config.toml
encoder_arch = "ecapa_tdnn"
model = "contrastive audio-text model"
dataset = "short read English sentences (LibriTTS-R)"
train_examples = 26041
noise_aug = 0.01
time_shift_ms = 50
input = "waveform_16khz"
tokenizer = "word"
vocab_size = 5132
loss = "softmax"
embed_dim = 256
encoder_norm = "groupnorm"
encoder_activation = "relu6"
encoder_weight_standardization = false
encoder_depths = [8]
encoder_kernel_size = 5
encoder_wave_channels = 96
encoder_wave_strides = [5, 2, 2, 2, 2, 2]
encoder_widths = [320]
text_encoder_causal = false
text_encoder_width = 192
text_encoder_layers = 6
text_encoder_norm = "rmsnorm"
text_encoder_norm_position = "pre"
text_encoder_activation = "gelu"
text_encoder_mlp_ratio = 3
text_encoder_head_dim = 64
text_encoder_fused_qkv = true
text_encoder_bias = "none"
text_encoder_qk_norm = false
text_encoder_layer_scale_init = 0.1
text_encoder_parallel_block = false
text_encoder_inner_norm = false
text_encoder_drop_path = 0.05
text_encoder_positions = "learned"
init = "xavier_uniform"
residual_init = "none"
optimizer = "muon"
muon_scale = "original"
learning_rate = 0.015
momentum = 0.9
nesterov = true
orthogonalizer = "newton_schulz_5"
adamw_lr_other_params = 0.0026
max_grad_norm = 5.0
ema_decay = 0.995
max_steps = 15500
batch_size = 128
epochs = 76.2
lr_schedule = "cosine"
final_lr_fraction = 0.05
warmup_steps = 770
weight_decay = 0.01
adamw_weight_decay_other_params = 0.01
Rows from block 3 of the audio encoder of a small contrastive audio-text model, named by matrix and row number. Each number is 128 + 32 x the weight over its row's rms, rounded and kept within 0 to 255. All counts start at 0. Numbers have three digits each.
After each channel's rows are labels from the 100 clips, of 14976, where the channel reaches its highest value: "responds to" is what is common among them. Only what is clearly more common there than usual is listed. The data: short read English sentences (LibriTTS-R). In brackets: how many of the 100, against the usual share in percent.
# c30: last pointwise conv (encoder.blocks.3.c3.0.weight, 320x320x1), inputs 0-106

c30.179:100086178145130111033150066147065204079100177184101141111133105142164161110134157080142186142125120138127107117108128125095123155113113156116170141146137116174142149130104107131173107133143144107126164121110135149123088147155169165121153160150133152133155077147087089121096142164081123103130129073161128149124134085147189
responds to: the word "they" (25 vs 3.5)

c30.218:131094161177088114104166090141128172120155126162122110150098106123140095212089161112097153121124119152157143141123116129148135083154127135089169073174099068089088091177099175168065134122141138168113149106123151162118145132112218124146151094144130138173188109130111098132095132123140088117136086149149121140084135170118061
responds to: the word "my" (25 vs 4.2)

c30.275:099138117065144090171107089151158124109160110116115133115140105079155108149111130140116117169129172246152122071092083122086105129177107129082136117188153094130120098148073093132096075132101146137161100111123192145175098103099154147130110144136118115102136143148125097129136103146074153102139153175109103101145097126102129
responds to: the word "she" (87 vs 5.7)

c30.24:078128122126113129113099113094174159126102131093132156078157150103143133169117112125167092116122153125161112091068106123168104125143119167149207142134097182121171091110069112057142219109120141086121143175105084134118122083154126107144152123179135144141118151166097162154153180139202136171088134109072113146140079168131147
responds to: the word "chapter" (37 vs 0.5)

c30.11:086172159144132123143156196099117173151057123104115132142107133164152094105166101093122108159088180170141130149179142136083068165109129144153093155072135151182110093122174161167093151075119123146185137078129076153115125112122140146190124106133155163201149134086148022120160136094131096135128101115099091127119194147153116
responds to: the word "is" (38 vs 8.3); the word "it" (34 vs 12.4)

c30.206:103103121127154167098124143070099060112161102193107157123213141081173150134169084157169168117124128064135104057152179157160127125078136136197138144125128134130113120118139133124130157148126146049087166153140182107089130108150106084166137093123154152112144153150120148096098117114130144153124119151127095088147133149081095
responds to: the word "do" (26 vs 4.2)

c30.167:127173102125167104145089079111107073129100118132144121131127134119082116116151110156121105094142096129102122114116154154133162124058180155109157065138183122142119166118098127114128114081128111115128145142108103132092059176093172140134103149081158152186184142197109128125190148092117158121126113128175190095217142131160189
responds to: the word "do" (33 vs 4.2)

c30.107:153105123161079123094148129132160194156161133091155150148129096089118145105121134132175206133159095057135147069141181079162137094159137103115144136166109118187192110178067137038172147103091182118126146117158141077120123063127135149132098119147082100119096113111079137154175141138186156174065097058164109120150148195136139
responds to: the word "it" (29 vs 12.4)

c30.280:161103115134070116201120122199159127129155165061154138092104126162116180109162116125109081173138093180135083069119196179117192082171127097137102124216108109142151136147131176066118132082147145080116114140087134116177102109148163166063117131129094107120123146114108154133127149164102126118125127067140093142081144206148083
responds to: the word "do" (30 vs 4.2)

c30.93:117142131130106130109181112166078069135140150185086108173133218093130133159151169100144139164178134106081116109135085113155154113099099138129146150158171119129093085133119140131083112123137148148146133115128130129157097164087144147095126087097136168149152134135103154124117089117107150104066069081115183096187100088117147
responds to: the word "he" (41 vs 10.9)

c30.259:130150181142104167099101127113104106183130120095140170174161137112094102113127162100149094105171102111177120140128149148148184132110129126082094178092130116172107091100119138120100108156123147168116133086071102146110139099122090092104148186100162145114153107134156104101167169119131131120125129199140156150148091097177129
responds to: the word "he" (28 vs 10.9)

c30.198:109103130133110158129106110006150131059167118061146104133141128206162119174115092145111160137081181113095136166143132102117186134125102087106088110124087103172120089140116119127108135073159157142125128112087099113107141117149179142126099078150112123114154091160130133129127111174113133082078127063152120140147155136090129
responds to: the word "what" (30 vs 5.2)

c30.242:148089126177127142134148121094137124192163092111100099134149077165158118142167139090126066143170090148130152165156140069112110091152152122143066147160203172120167152091113153142130103135124136136113107163110061212142099069098144122172145123104163133171137139152150135130083138131138102142107144055165152104072171106141134
responds to: the word "he" (45 vs 10.9)

c30.104:142087111134125115108120099087103080154099124094085117139162125049135139125123053105053170101097176174156139081130098127125075133120137132116149099147091124067098138084091091129085149181165073166084118123139119114125155126114102115118108156143137095085113133146172148156130129100168095101108116251123122127147105117091142
responds to: the word "so" (33 vs 2.7)

c30.317:101115115115113098156095155098127115113081097171099092144126129100102158112173134154087118185127114158186120037158173053127172125129125139124089153159143098115112143090163173056134102093123162159118138139142135138158147149129159137086114108115092128169032158129153109121175116095070126142096106073133160121192117102186124
responds to: the word "do" (32 vs 4.2)

c30.117:111150131121108144097120136144111142156135113147115126102106111174142153126162195137114095112123140122174126157134153082146133167129072159132133119078130108103094134116110096096145124118126163148129134177163073108121170176094125136138107112182096123114093110120137040113156169177107205159177102157188141159115175099122136
responds to: the word "they" (36 vs 3.5)

c30.85:127122115063146096130154120105109083109160178201172164124086154170142135122170145134130140105169105116136155125156150177129107089190111173142092125174126160113178135175135204222147086099115135128083103127197130107086052132115138114146150150168174055160102103130116071186173111129104173080146136114082133173165200134175130
responds to: the word "know" (25 vs 2.5)

c30.0:135145156190103100062136096168109170085109138088149086079094177150160113210143105100137167133113089100176087158148198143123107167128123112104198103157143152159146134142113114139124091155093126123110134123120105085124123112096130180113099148118082171156111125170167089134124162196181163167127124073167134184149162133181172
responds to: the word "me" (28 vs 4.9)

c30.252:115092145094141128140140098148131097170136210079107164179080193178100118116137152130142080089111162117155118091113110171138190080136085166107151140166109136108087111164148107159094111117137168119127102117177155135098166105148138136179154178179133131122152157072130126117075144108135061165136110144126181118136053105146124
responds to: the word "my" (25 vs 4.2)

c30.56:119070162128162113198158089158118120154125123122096133171131155099101072107109126095206135089147111094128125101089116084153132117120146119054136098129125133148148148136134135159138209134099136130128117105125123142124108155086157108123221134092034130119193144155163071125095148136077067187113091135157081089155150112077168
responds to: the word "be" (44 vs 4.5)

c30.88:120115082121128109169081158116123121128144104141154077158134155115109176089073135124135142111111158083142097162129152115144093104127166111140121152095155098115120119084064097115102100124150126081105109151095113074173164084179166206076162131111127098176086110166083165149185134146093173157151107031171106152151150142105114
responds to: the word "to" (58 vs 14.3)

c30.73:135119133110141050103119199158123168120187149132095110081122123142110042098071078095150174148151125095145127104112125141091155120115164083204224128159127179121130120136114076137102162148151099113122119100115115106157068112130157105121109071109159136112086161086129153165129169103141126148083086066147190148149121160107105
responds to: the word "me" (41 vs 4.9); the word "mr" (26 vs 1.3)

c30.316:187141114090161148166130149139120100150185116137103136124147067074145106142143154124080169112110149114146122123153182095119125089186145138141135176106153088074113134106103074153201130182140152063082138072121088153115178091135154148115106158103164106176153074146144130156111107110069088165156111083125179133172142133078136
responds to: the word "to" (34 vs 14.3)

c30.183:071072103127196123126192087140115105124155104149072111095118190150122091066152123178100154151089166082128121154108098183100136141108186150108099123119173116118113106105160130156180094119102160070154107105094124123140083165161162168169156186096120125108121154119170090088040138112133112156094066132109203140137190190159205
responds to: the word "was" (43 vs 9.6)

c30.2:193124150138109134110145126172084070120073167089166175120144157118141105229112082137131115106150103112165147131121089160112156157057128090107194156157153150124102116121142115129113139158109127147140039161130096159166134113081095086090150159131118189151100176175129123154170095113198115123138126160171118142133147088107115
responds to: the word "was" (31 vs 9.6); the word "is" (27 vs 8.3)

c30.125:146125112162163110118171143121189123101084097136136129144113134055155111157118169119103121212133090080140107124168123117116190090167075142096170124132116149093103114100111121112094089114093161127136148117222142125137063168138166142101160142193134163139120200193080096142180094125132098068083120119172091144108111119132109
responds to: the word "the" (69 vs 25.1)

c30.279:122170150124126185186118135123172144083189137122095111120157131103097081125093118124104109125164153152150148098107061131087122104152141160126139147091119194150137145145048131107139177112156173109122141136125154102136132086140172102138114188122158100127113112123087064178125069139079255082107078126155153140105167178093122
responds to: the word "the" (61 vs 25.1)

c30.77:097133141157156125147149119110155144137146204141141138148108143136080082065153147125076142095126081183096096147128166153080082146160103144105088200088154127115116122084136072108055141123127139155130110102103106098128095113092132104149082152107191132156107074138121124164132151140100125162110137124135114146141143106120155
responds to: the word "is" (55 vs 8.3); the word "it" (41 vs 12.4)

c30.132:129071118125048100121120076072156153128086098143145129112070089097105171134103095106144090111093125104117199103104145131088086107070188147079132094125082102070167123173125172101128128141101158135125107105141128106081117136080206122105115082140151082132142121151132125080187121135154146109068056175102122120144149140103062
responds to: the word "i" (42 vs 18.1); the word "am" (30 vs 1.5)

c30.299:223124105128096154118113136180106092147105135102175117143148151145119122115162113131153149130180121127150175130117105136153095094109107113119142062123102140144101124135174115101138123155165149155092110125156118132116099085148092143130133102105107168156088145119109145123152106143141153154143189126199109121092115121175180
responds to: the word "what" (26 vs 5.2)

c30.59:144110115114121135117112095154144121107124118120124105166117119146119147081087131137101145170156176111148112154183116101119096155126176088123134122146119165119115099152079080101133122154125133116124141132132166093143109128101139123096123131103125102132146120107138133118113102144075119150114068121155144160160134153124085
responds to: the word "i" (48 vs 18.1)

c30.36:113134124083100104118118099072138167133139118112103114153156124113140144148127119119187171152183126147106094160108094172129194104118160172139142161138078185161135124108113046123142116114119119105153150104138106109137104163139134138080166063149140126102162194080110124135096135108139095081093061099081080135143052088230146
responds to: the word "said" (47 vs 6.6)

c30.235:121112141140095176076081158153185149190155136143051095079175166097111086094111090175126158162123084141092128182125130144042187126136131131115133134134106137035172070105129081178176099102123127165110103101091094140174162198125117157165084138144124077096103130094101139141108131141149098109090096094127104108139108118208178
responds to: the word "be" (28 vs 4.5)

c30.277:127037095104127067093120097145169105086101120121093172121129126120076184104087083139132132129080132101144139187113140144155119039116107155198060171188115128152119057110135150116133118136119138185085119108127151048147112100095127147134122129111133107098159111089086120145138115089090160093077179184123127124151066077129107
responds to: the word "you" (44 vs 14.9)

c30.271:063150148134140084164108098125156156152105109087148148132107104157152126123080211165138123099085134074110140143097138136125138184123125101106119128141111130093108151108079189137076102078080121101131086100134087173100099089098106130187099134146177143108121080134124136148113124104079106162254136175144168100147136126176123
responds to: the word "you" (38 vs 14.9); the word "he" (27 vs 10.9)

c30.148:146153180163099100122105102123145148133101175109156119140201165108112104144109170099218126189091163106085110126171173088079081123092077108096092106153130111150195098167110102100120098147104127106125093172125114081147130108159109165091100122111158119149108132128138176136111174061114157119147110115150162122085170134166116
responds to: the word "they" (29 vs 3.5)

c30.269:088122161031157132066101165122106155130149145114154156112126141132128080123136120119134103092128078144184093111200156104126109175130144129047158120114151124128110075103066131091110095173123159082145126097107097149086109106094122150163152142144167113168109190130111115140142125130081102152120162116090153105171162092054107
responds to: the word "it" (43 vs 12.4); the word "is" (30 vs 8.3)

c30.178:124161087140100115134166189056119119142079084084114127117106108153112088067105088141165110138091106166163108112127115127125149095116145122115177142118113076168118054146073155096156143150117086121171134102109159172078119174130070173143131067136090190111134201043125125114126118104121149069075070158141089089137131092133134
responds to: the word "that" (44 vs 7.2)

c30.113:114119124057085118111133075095147140160144165150125110151134187144095133224093132091219118123132128114094137176185145080113138155128116131144128113182145141147131065131150182153127142206103107114160120174128154122084148145111136091178171172086107138108171094101111131102125132127133091112129091155125144118133081104101125
responds to: the word "and" (42 vs 10.4)

c30.153:115185148066112108096102149123093123127135025129168110184117164097125120143071111144188118099121149169138088119111167123072114184188105125134134187084154130104120168104118149153147121138051077065134137161166108193110094092121140150126157082146095056172142150116090122154166164193139093158153125041129088112096164169151157
responds to: the word "and" (29 vs 10.4)

c30.142:093120087121092047149128131132035139060147150089103119147130105137163162154170091125120141136110150118153117205162153153067148109144202099147069150150142136145137075109122099081101121041133105206114142139150108150154106138176165089062148114113131099109094110095137100150117085100132078126126150098123139121143167128133146
responds to: the word "it" (43 vs 12.4); the word "is" (41 vs 8.3); the word "what" (33 vs 5.2)

c30.66:134201114089077163115131141080146105098111077126084132147111160126137168129124132139128072102099092091185128179148165135108144095169161192119119207152103122143130043103134187169148104138139130145135109111155124126097155118129103112110148119158142144084126179087069128120092133134083085077091095184150221128142120142162058
responds to: the word "how" (43 vs 1.9)

c30.95:088189088162103126097140123137084139102064096171114146111132136133166149101132133116117096102120150102123142167123136089236142022119185181187073249155112119143104022154177156145124123181148124108081094143111134118128074096120160091125149108153147156132113146094088188122124071101172131111127125204146112127122095137127142
responds to: the word "how" (28 vs 1.9)

c30.262:108100133231193143108156135086103134085134158098124088083102142144151119104127086166108139099131061133137096096159140144104126147134147074108204109111064153103126154127199159162052141170152149157119120131095116150171135091167186136176156122143093110114155104174075138104137103134124133147078115103159154145113092112125112
responds to: the word "he" (47 vs 10.9)

c30.205:164126096121116166085110131138146187181080084169143117128147160104092054130145134156130119091126110090096157135145088130102191130114115110156159193182112153065150144130093155138145132141121126097119093124123173124136157104081115085118116137152118123130117120121072043120112188152113155150097119158116125161128157142130119
responds to: the word "we" (45 vs 3.3)

c30.228:159109156115156158132158155106145125140122135171108139070156104111124151227081175134153133111132124104080126118178106124117160192141112096132130163095105114152105128125114095154092149186116164138087210104132074147084114086092179099139123085085132148108124122110088076204121072099143084104112154112208136142163206092078133
responds to: the word "and" (30 vs 10.4)

c30.281:159189082101147084121123181114175170191142109085146082130141094128122181145121098098162153112188083142136176154175133127130127108107131092080176093154077137104091116115159130158106094121094125140132097103133124102173104053124123149130132084109193084129084150150150139117162101133093178125065070119102148117129098173184114
responds to: the word "and" (27 vs 10.4)

c30.58:155087139132164160160125168138123181158144132096132145129108103079125038148157112114114184089123098090126177091169158134196090129118096130105085132141111090096077122057129125133122145129118144148122048125125125086110100123127183171147110100115156152164133137090105146126132108097132078100169163088068206145057192109124191
responds to: the word "it" (40 vs 12.4); the word "is" (32 vs 8.3)

c30.35:124138129095140139096121083044123144210169076111116061123151119114137125121115109071146154114138121103156123069102146084109164162119159094127186123141125149125119094129134100106059143116113155173135134126158130095080122105134153114099078107138130131165177101138054112192075138092112064147156084152125141125110174150142137
responds to: the word "it" (67 vs 12.4); the word "is" (54 vs 8.3)

c30.37:083174102115152093120162071203104211137114131125149106140080172144052102114159141129147078134118106128125146102138158143136136103155141137118092121127158124098088112164209085099081136182164165131123132114115120086143090092165171126115118162132099110154106116122066106124146078107128087100102099144123166155130082173065158
responds to: the word "they" (37 vs 3.5)

c30.255:125144154121144134119112098161189101169107105112099195142161077083141138092111121105171141209069184214108152106090066099182077031123099188163158129205103078111115084116101086114146143189148097158153092187108133108132196129118161092147106233140154104144107094083104079123114137112162104103121129163109154151109091117134139
responds to: the word "she" (53 vs 5.7)

c30.68:082169103107153177136091182114154122205093082098118122096117137103165136072114150127169115147091109145126101087218157180130146137118154094175090136123106135119140183102179108135076108141107131147154176074160152129153116092226122136108094126054187080186116130085106141113122138155103070130125057127113198159105158128171083
responds to: the word "is" (42 vs 8.3)

c30.249:150137085061082098188141130090152194140105131107124110169121174166128124136150145158094124147139083098136136093103158137167069139150112132086127123134167104137120173158181166167126115146155112176181151142082137195130174116148167130118097110104108111101105150148102054116127129163168145176089066100101117114179104170156099
responds to: the word "what" (27 vs 5.2)

c30.270:069176128138104104156130084152133154134126089166134127168113123122148128091123156150144134183099164100151120166167064122115106121158100086117097093136098141081105147168131176099110123138098133132086162099152142147126107118140151190115175091145180113076155083069153119113096093112125116124106128125102193125181099112089160
responds to: the word "you" (52 vs 14.9)

c30.214:114129146190114120114090220069132128136195117125146143121117178114118069162195160127089162104133139124174104140152149121140140188188049115111168162116124079125094119066083129084102099122106180120081127100118097125074153113081152106109090150197161121216186132149116088160172122099105107142086143135073097150086157210120102
responds to: the word "to" (36 vs 14.3)

c30.44:095122121170109118094122153114105147148130064138132163103173196116156145125151136087140104180111182082151113124191080135102177142100087087145146109133157146129107086134143122085153142144138140143177131131168125146111174175092104119145150117110115102087134108097083146137074121122109136210134138101114128157214142056076136
responds to: the word "the" (75 vs 25.1)

c30.240:073183122125133166046097099118106161138099145132101115119077118125144124112132077126133160163131092129165135138148105123071136172153086096104193088104104141073119185103154147073116156142080133130089135141138118197163128150132074122149138131087118139111140125103121153145127131119167125060165081114072167110067128091164091
responds to: the word "he" (38 vs 10.9)

c30.194:152131104075124134178162076125137089138199142097130110114150106161158112205100106111198107106093132143116135091049117138151107054144101102100079148196109143080146154107142128153127123133103094129080132149161111142092133071150132149111052131105116046111123119099188137118091115102189156144108156109126135118125140117128151
responds to: the word "but" (28 vs 4.4)

c30.109:164151129103105153137109138116122145132136146127132187182055148123137089177139138159106142110198180184118122176166085130145169116164139118188146145050132119166156147117111089211117186138096134100117117167148165112102116139073109125103115064167150114122171070097176090182108152121082151138111145074082096130120179164096106
responds to: the word "is" (56 vs 8.3); the word "it" (39 vs 12.4)

c30.301:095151105143107165112127163126141216156129106146142102086149077094147114097064132137167095146150152136137130141128222158127117088099148160164097138065143120081102127162083139090087073171098120115104156108122086145141123099090171127082087132108140067112114145146105087130106126134090133174095089166121056119124115109144133
responds to: the word "no" (27 vs 3.4); the word "that" (27 vs 7.2)

c30.96:148103113165126180117149108117152148125092209078116151128101122157070151128071125114109148072202148150136101136184138078091099090164107137124100179128084100147102160134083129132190115125116100095216133152074149085130184108092172127152140091170134067155092114149108121091131130163101207140133156095169104173107146136107108
responds to: the word "the" (91 vs 25.1)

c30.172:175180146147120087151149054099163187175090084081133159105119093219140109192155137107134125116136094121139118090105103096106096101105126111091193148075154124171125124115156135105141146138067099136135095094163111132121133129141144161132102065139135119125149120103128102111164143156119222136119158196095170172052103143107097
responds to: the word "not" (35 vs 6.3)

c30.229:127133143092156159136124197110135107135113125113078108127164183106102050092140110146162127155169117142097119136196162106156075088174132132171115141119105153087155148086129132109110147127147113109146093141111117107111109147142152124134110130158100151115102152076097142104144158171111105151083107110101158100109198057201127
responds to: the word "is" (29 vs 8.3)

c30.139:140157088157109106118115128098127081143102121124101143143116106107188097149121111116138133109116097120163148110102084089119119138109092091115086071163114167102074177118151108110074066130123140096113134131102100162127126153155140085114139147149133108096159191148141098120136155170141178107186097152091128128223180145107160
responds to: the word "the" (65 vs 25.1)

c30.287:100108135147103114215109161056106048150151255130141094127153092109092060098125126110055121139108161078122138157149116151150059104112160092132127096103130104099149070146109164153075103120127157111079148161134102143123110185109124117149089102178156110134152093146094113118056108160138103131140161145065214164155161170112091
responds to: the word "my" (44 vs 4.2)

c30.156:176164106130149142184137139099119171143143113100142149156141112122120152127141143115168164162120116108104127119164162098153093107138148100064099072212123172127073082129135192140065106106149114099145134121119167130124130181148157213114087106117156097131149091130181083153132107110067120143111129102103212120132166134113109
responds to: the word "it" (45 vs 12.4)

c30.200:138137108165125153084142134146138138128135125120106149111110139169144124103206177174105083158166085139089097122104136097135140093083150167160158113123071139103103115118100181092154124128116112121134119145116118092173114092131096141154121116117160126120061114119105132090125119127050125092135132135100122139131101102190092
responds to: the word "yes" (31 vs 1.2)

c30.126:100109137100065127094193149157141121093109115118068113126102154151207168175134117117124106108116114111110108135133166181106116110127087145118136176156081173139129095115128136080136108101113119140145149114117094087100108098132019142110116153124109153139151141192176135142104123127110148133142115089146151168098134091135131
responds to: the word "i" (45 vs 18.1)

c30.120:133123112175098146156164152118086150172097126115131083130123151159143087118155169139140089113182037146159108127113179151072089169073156136077172118169171190094104129094180115134121089172160110092140107144131137213117115150039130123130127117121148123085156153094105150081102097114115085148099159125161128161102135164080135
responds to: the word "it" (37 vs 12.4)

c30.241:123164164111076107094122110092103139118155110102123121115109122174110075154176057158138121081107150161081136099127093119155189127158163103159148112124151147108123116153156121149131173145107152154133126102087159106108127106116148150141104161122144081132089178100195178095151116151161119169144115116111149183144144104134150
responds to: voice: male (76 vs 46.3); the word "was" (31 vs 9.6)