From a checkpoint of a small contrastive audio-text model: encoder norm groupnorm, 26041 training examples.
Rows from block 3 of the audio encoder of a small contrastive audio-text model, named by matrix and row number. Each number is 50 + 12 x the weight over its row's rms, rounded and kept within 0 to 99. All counts start at 0. After the name is the row's rms in percent of the matrix's.
After each channel's rows are labels from the 100 clips, of 14976, where the channel reaches its highest value: "strongest on" is what is common among them. Only what is clearly more common there than usual is listed. The data: short read English sentences (LibriTTS-R). In brackets: how many of the 100.
# c30: last pointwise conv (encoder.blocks.3.c3.0.weight, 320x320x1), inputs 107-213

c30.209 092:46 42 41 35 34 33 44 53 67 59 55 51 37 55 72 61 58 49 68 48 22 65 51 49 53 44 42 72 67 67 62 46 47 61 70 61 69 65 48 23 62 39 56 75 47 26 60 60 55 60 62 52 52 40 33 61 44 56 64 60 55 69 52 56 50 42 62 35 33 56 55 32 42 49 56 43 45 49 60 41 62 56 48 51 30 56 50 60 43 47 52 57 55 35 54 53 41 43 48 29 75 53 33 66 68 60 57
strongest on: the word "the" (57)

c30.287 097:44 38 55 44 50 66 40 53 78 59 38 40 56 31 56 61 54 46 57 37 64 47 39 43 42 68 44 56 52 45 52 50 60 52 43 68 26 48 69 50 53 41 42 47 32 56 41 81 48 52 71 55 38 68 59 51 39 51 38 63 46 48 47 42 30 61 57 41 57 60 66 53 56 70 62 60 33 67 56 64 51 78 37 67 51 50 54 57 48 42 44 53 65 30 47 54 56 41 71 49 56 48 58 50 70 28 90
strongest on: the word "my" (44)

c30.291 095:47 46 55 45 72 56 56 61 46 69 63 35 19 80 78 52 32 56 56 75 36 72 06 63 55 76 47 72 42 55 51 47 50 64 42 44 51 49 63 44 41 37 65 28 84 48 63 52 55 53 39 41 44 64 34 62 44 41 42 52 47 71 60 31 41 67 39 62 59 38 40 63 54 47 61 41 49 45 54 39 54 55 36 41 61 47 58 42 26 56 48 52 47 50 69 63 50 60 59 59 34 58 44 44 71 65 57
strongest on: the word "is" (42)

c30.296 072:52 43 51 43 68 49 40 65 65 48 52 46 37 55 42 45 60 45 23 51 33 60 55 57 49 63 51 45 48 55 41 25 64 53 61 63 55 51 40 57 51 44 27 25 39 49 67 62 47 40 49 46 54 70 27 71 27 64 70 44 33 57 53 79 65 44 50 53 35 51 64 26 51 18 46 50 48 81 53 47 54 76 52 53 34 67 48 44 46 44 65 47 51 61 52 35 49 63 46 43 56 48 49 54 76 64 58
strongest on: the word "is" (28); the word "was" (27)

c30.44 077:53 55 38 48 54 53 40 31 65 27 54 73 63 49 36 48 57 57 52 46 43 60 50 47 38 31 51 43 48 53 54 42 32 64 67 54 58 55 72 35 59 40 50 63 87 43 54 40 46 34 44 66 55 48 44 48 75 57 53 44 54 58 54 40 73 50 52 36 54 61 72 51 50 47 44 57 24 64 49 44 60 58 51 29 48 47 42 58 57 51 27 48 50 55 40 56 40 63 61 41 65 31 50 54 57 58 48
strongest on: the word "the" (75)

c30.96 088:52 46 38 52 32 49 61 46 31 38 48 57 47 69 42 44 57 49 41 37 46 56 40 57 46 25 44 70 23 45 62 54 48 56 57 41 54 58 48 29 63 52 53 54 49 46 34 60 18 61 39 37 41 72 49 47 45 43 56 62 52 81 44 27 60 45 45 49 57 40 72 50 47 42 50 41 71 55 35 52 56 40 55 57 32 40 35 42 38 40 42 52 51 32 41 71 39 50 64 54 38 50 47 52 45 71 55
strongest on: the word "the" (91)

c30.218 071:54 51 56 46 25 62 32 39 38 54 52 46 35 64 55 69 22 58 72 35 66 56 21 62 36 40 69 81 62 54 60 44 50 62 52 39 46 26 30 68 59 61 76 45 53 72 33 68 51 43 35 68 38 54 51 52 45 69 45 41 47 50 48 39 41 67 66 58 36 55 44 64 45 42 45 57 39 45 42 40 48 77 43 42 44 69 71 49 52 52 49 40 40 50 45 49 52 40 50 60 60 46 27 54 33 58 48
strongest on: the word "my" (25)

c30.1 063:54 38 34 46 36 33 53 67 70 38 57 37 48 61 62 55 59 61 50 59 46 43 41 56 48 35 43 53 41 60 40 41 53 59 42 64 17 53 63 50 30 25 35 38 47 53 59 59 62 53 67 29 37 59 56 54 58 56 52 39 64 59 71 67 50 58 46 59 69 48 51 60 61 50 51 55 40 42 56 59 58 34 52 41 45 51 36 37 46 41 59 26 44 48 53 47 48 73 65 62 51 55 53 50 52 84 29
strongest on: the word "is" (42)

c30.54 103:56 52 50 43 68 48 45 58 70 68 46 57 37 48 23 54 52 34 57 42 65 51 58 56 52 30 79 78 53 46 58 48 60 51 75 37 83 57 53 30 44 43 61 44 54 41 42 40 47 35 34 47 49 51 59 58 66 57 29 47 42 74 75 44 66 61 50 44 47 67 45 43 44 39 72 53 54 47 31 47 39 61 50 48 48 53 53 53 49 47 39 59 39 44 55 73 36 53 50 58 45 37 52 60 41 50 82
strongest on: the word "the" (85)

c30.229 097:51 34 36 49 47 57 54 36 74 56 80 53 57 45 37 66 66 44 34 61 35 55 59 44 60 52 63 57 61 33 82 56 44 34 47 63 58 69 55 44 50 52 55 59 50 36 38 65 44 45 38 60 55 46 63 68 57 45 31 38 45 57 66 50 34 44 15 43 57 47 53 64 45 50 32 36 40 48 42 57 41 41 28 58 46 42 27 49 46 41 56 68 54 41 44 46 26 44 53 61 50 48 47 50 41 39 55
strongest on: the word "is" (29)

c30.252 104:44 44 67 35 53 50 37 57 63 41 48 41 57 42 58 50 40 43 57 50 53 36 42 44 40 64 53 35 73 37 24 48 62 63 60 57 70 49 39 53 53 63 51 59 46 55 52 71 65 48 32 43 70 50 43 35 38 40 52 64 52 68 62 39 67 41 43 62 51 60 73 52 45 72 67 58 62 53 28 50 50 33 66 58 58 26 34 47 40 45 60 52 52 58 44 67 65 61 53 80 51 42 57 56 42 36 34
strongest on: the word "my" (25)

c30.77 109:56 52 39 81 47 45 51 76 47 40 48 48 69 55 53 52 60 63 54 63 66 47 38 31 66 67 65 42 42 46 51 46 53 54 69 53 49 48 37 46 52 42 65 40 59 45 63 53 55 35 38 87 64 52 47 52 68 61 55 47 54 56 59 35 58 55 36 31 43 55 42 56 50 64 40 53 45 46 27 43 77 46 57 58 54 69 30 67 34 40 51 47 40 46 41 34 30 47 57 45 67 43 67 64 47 55 26
strongest on: the word "is" (55); the word "it" (41)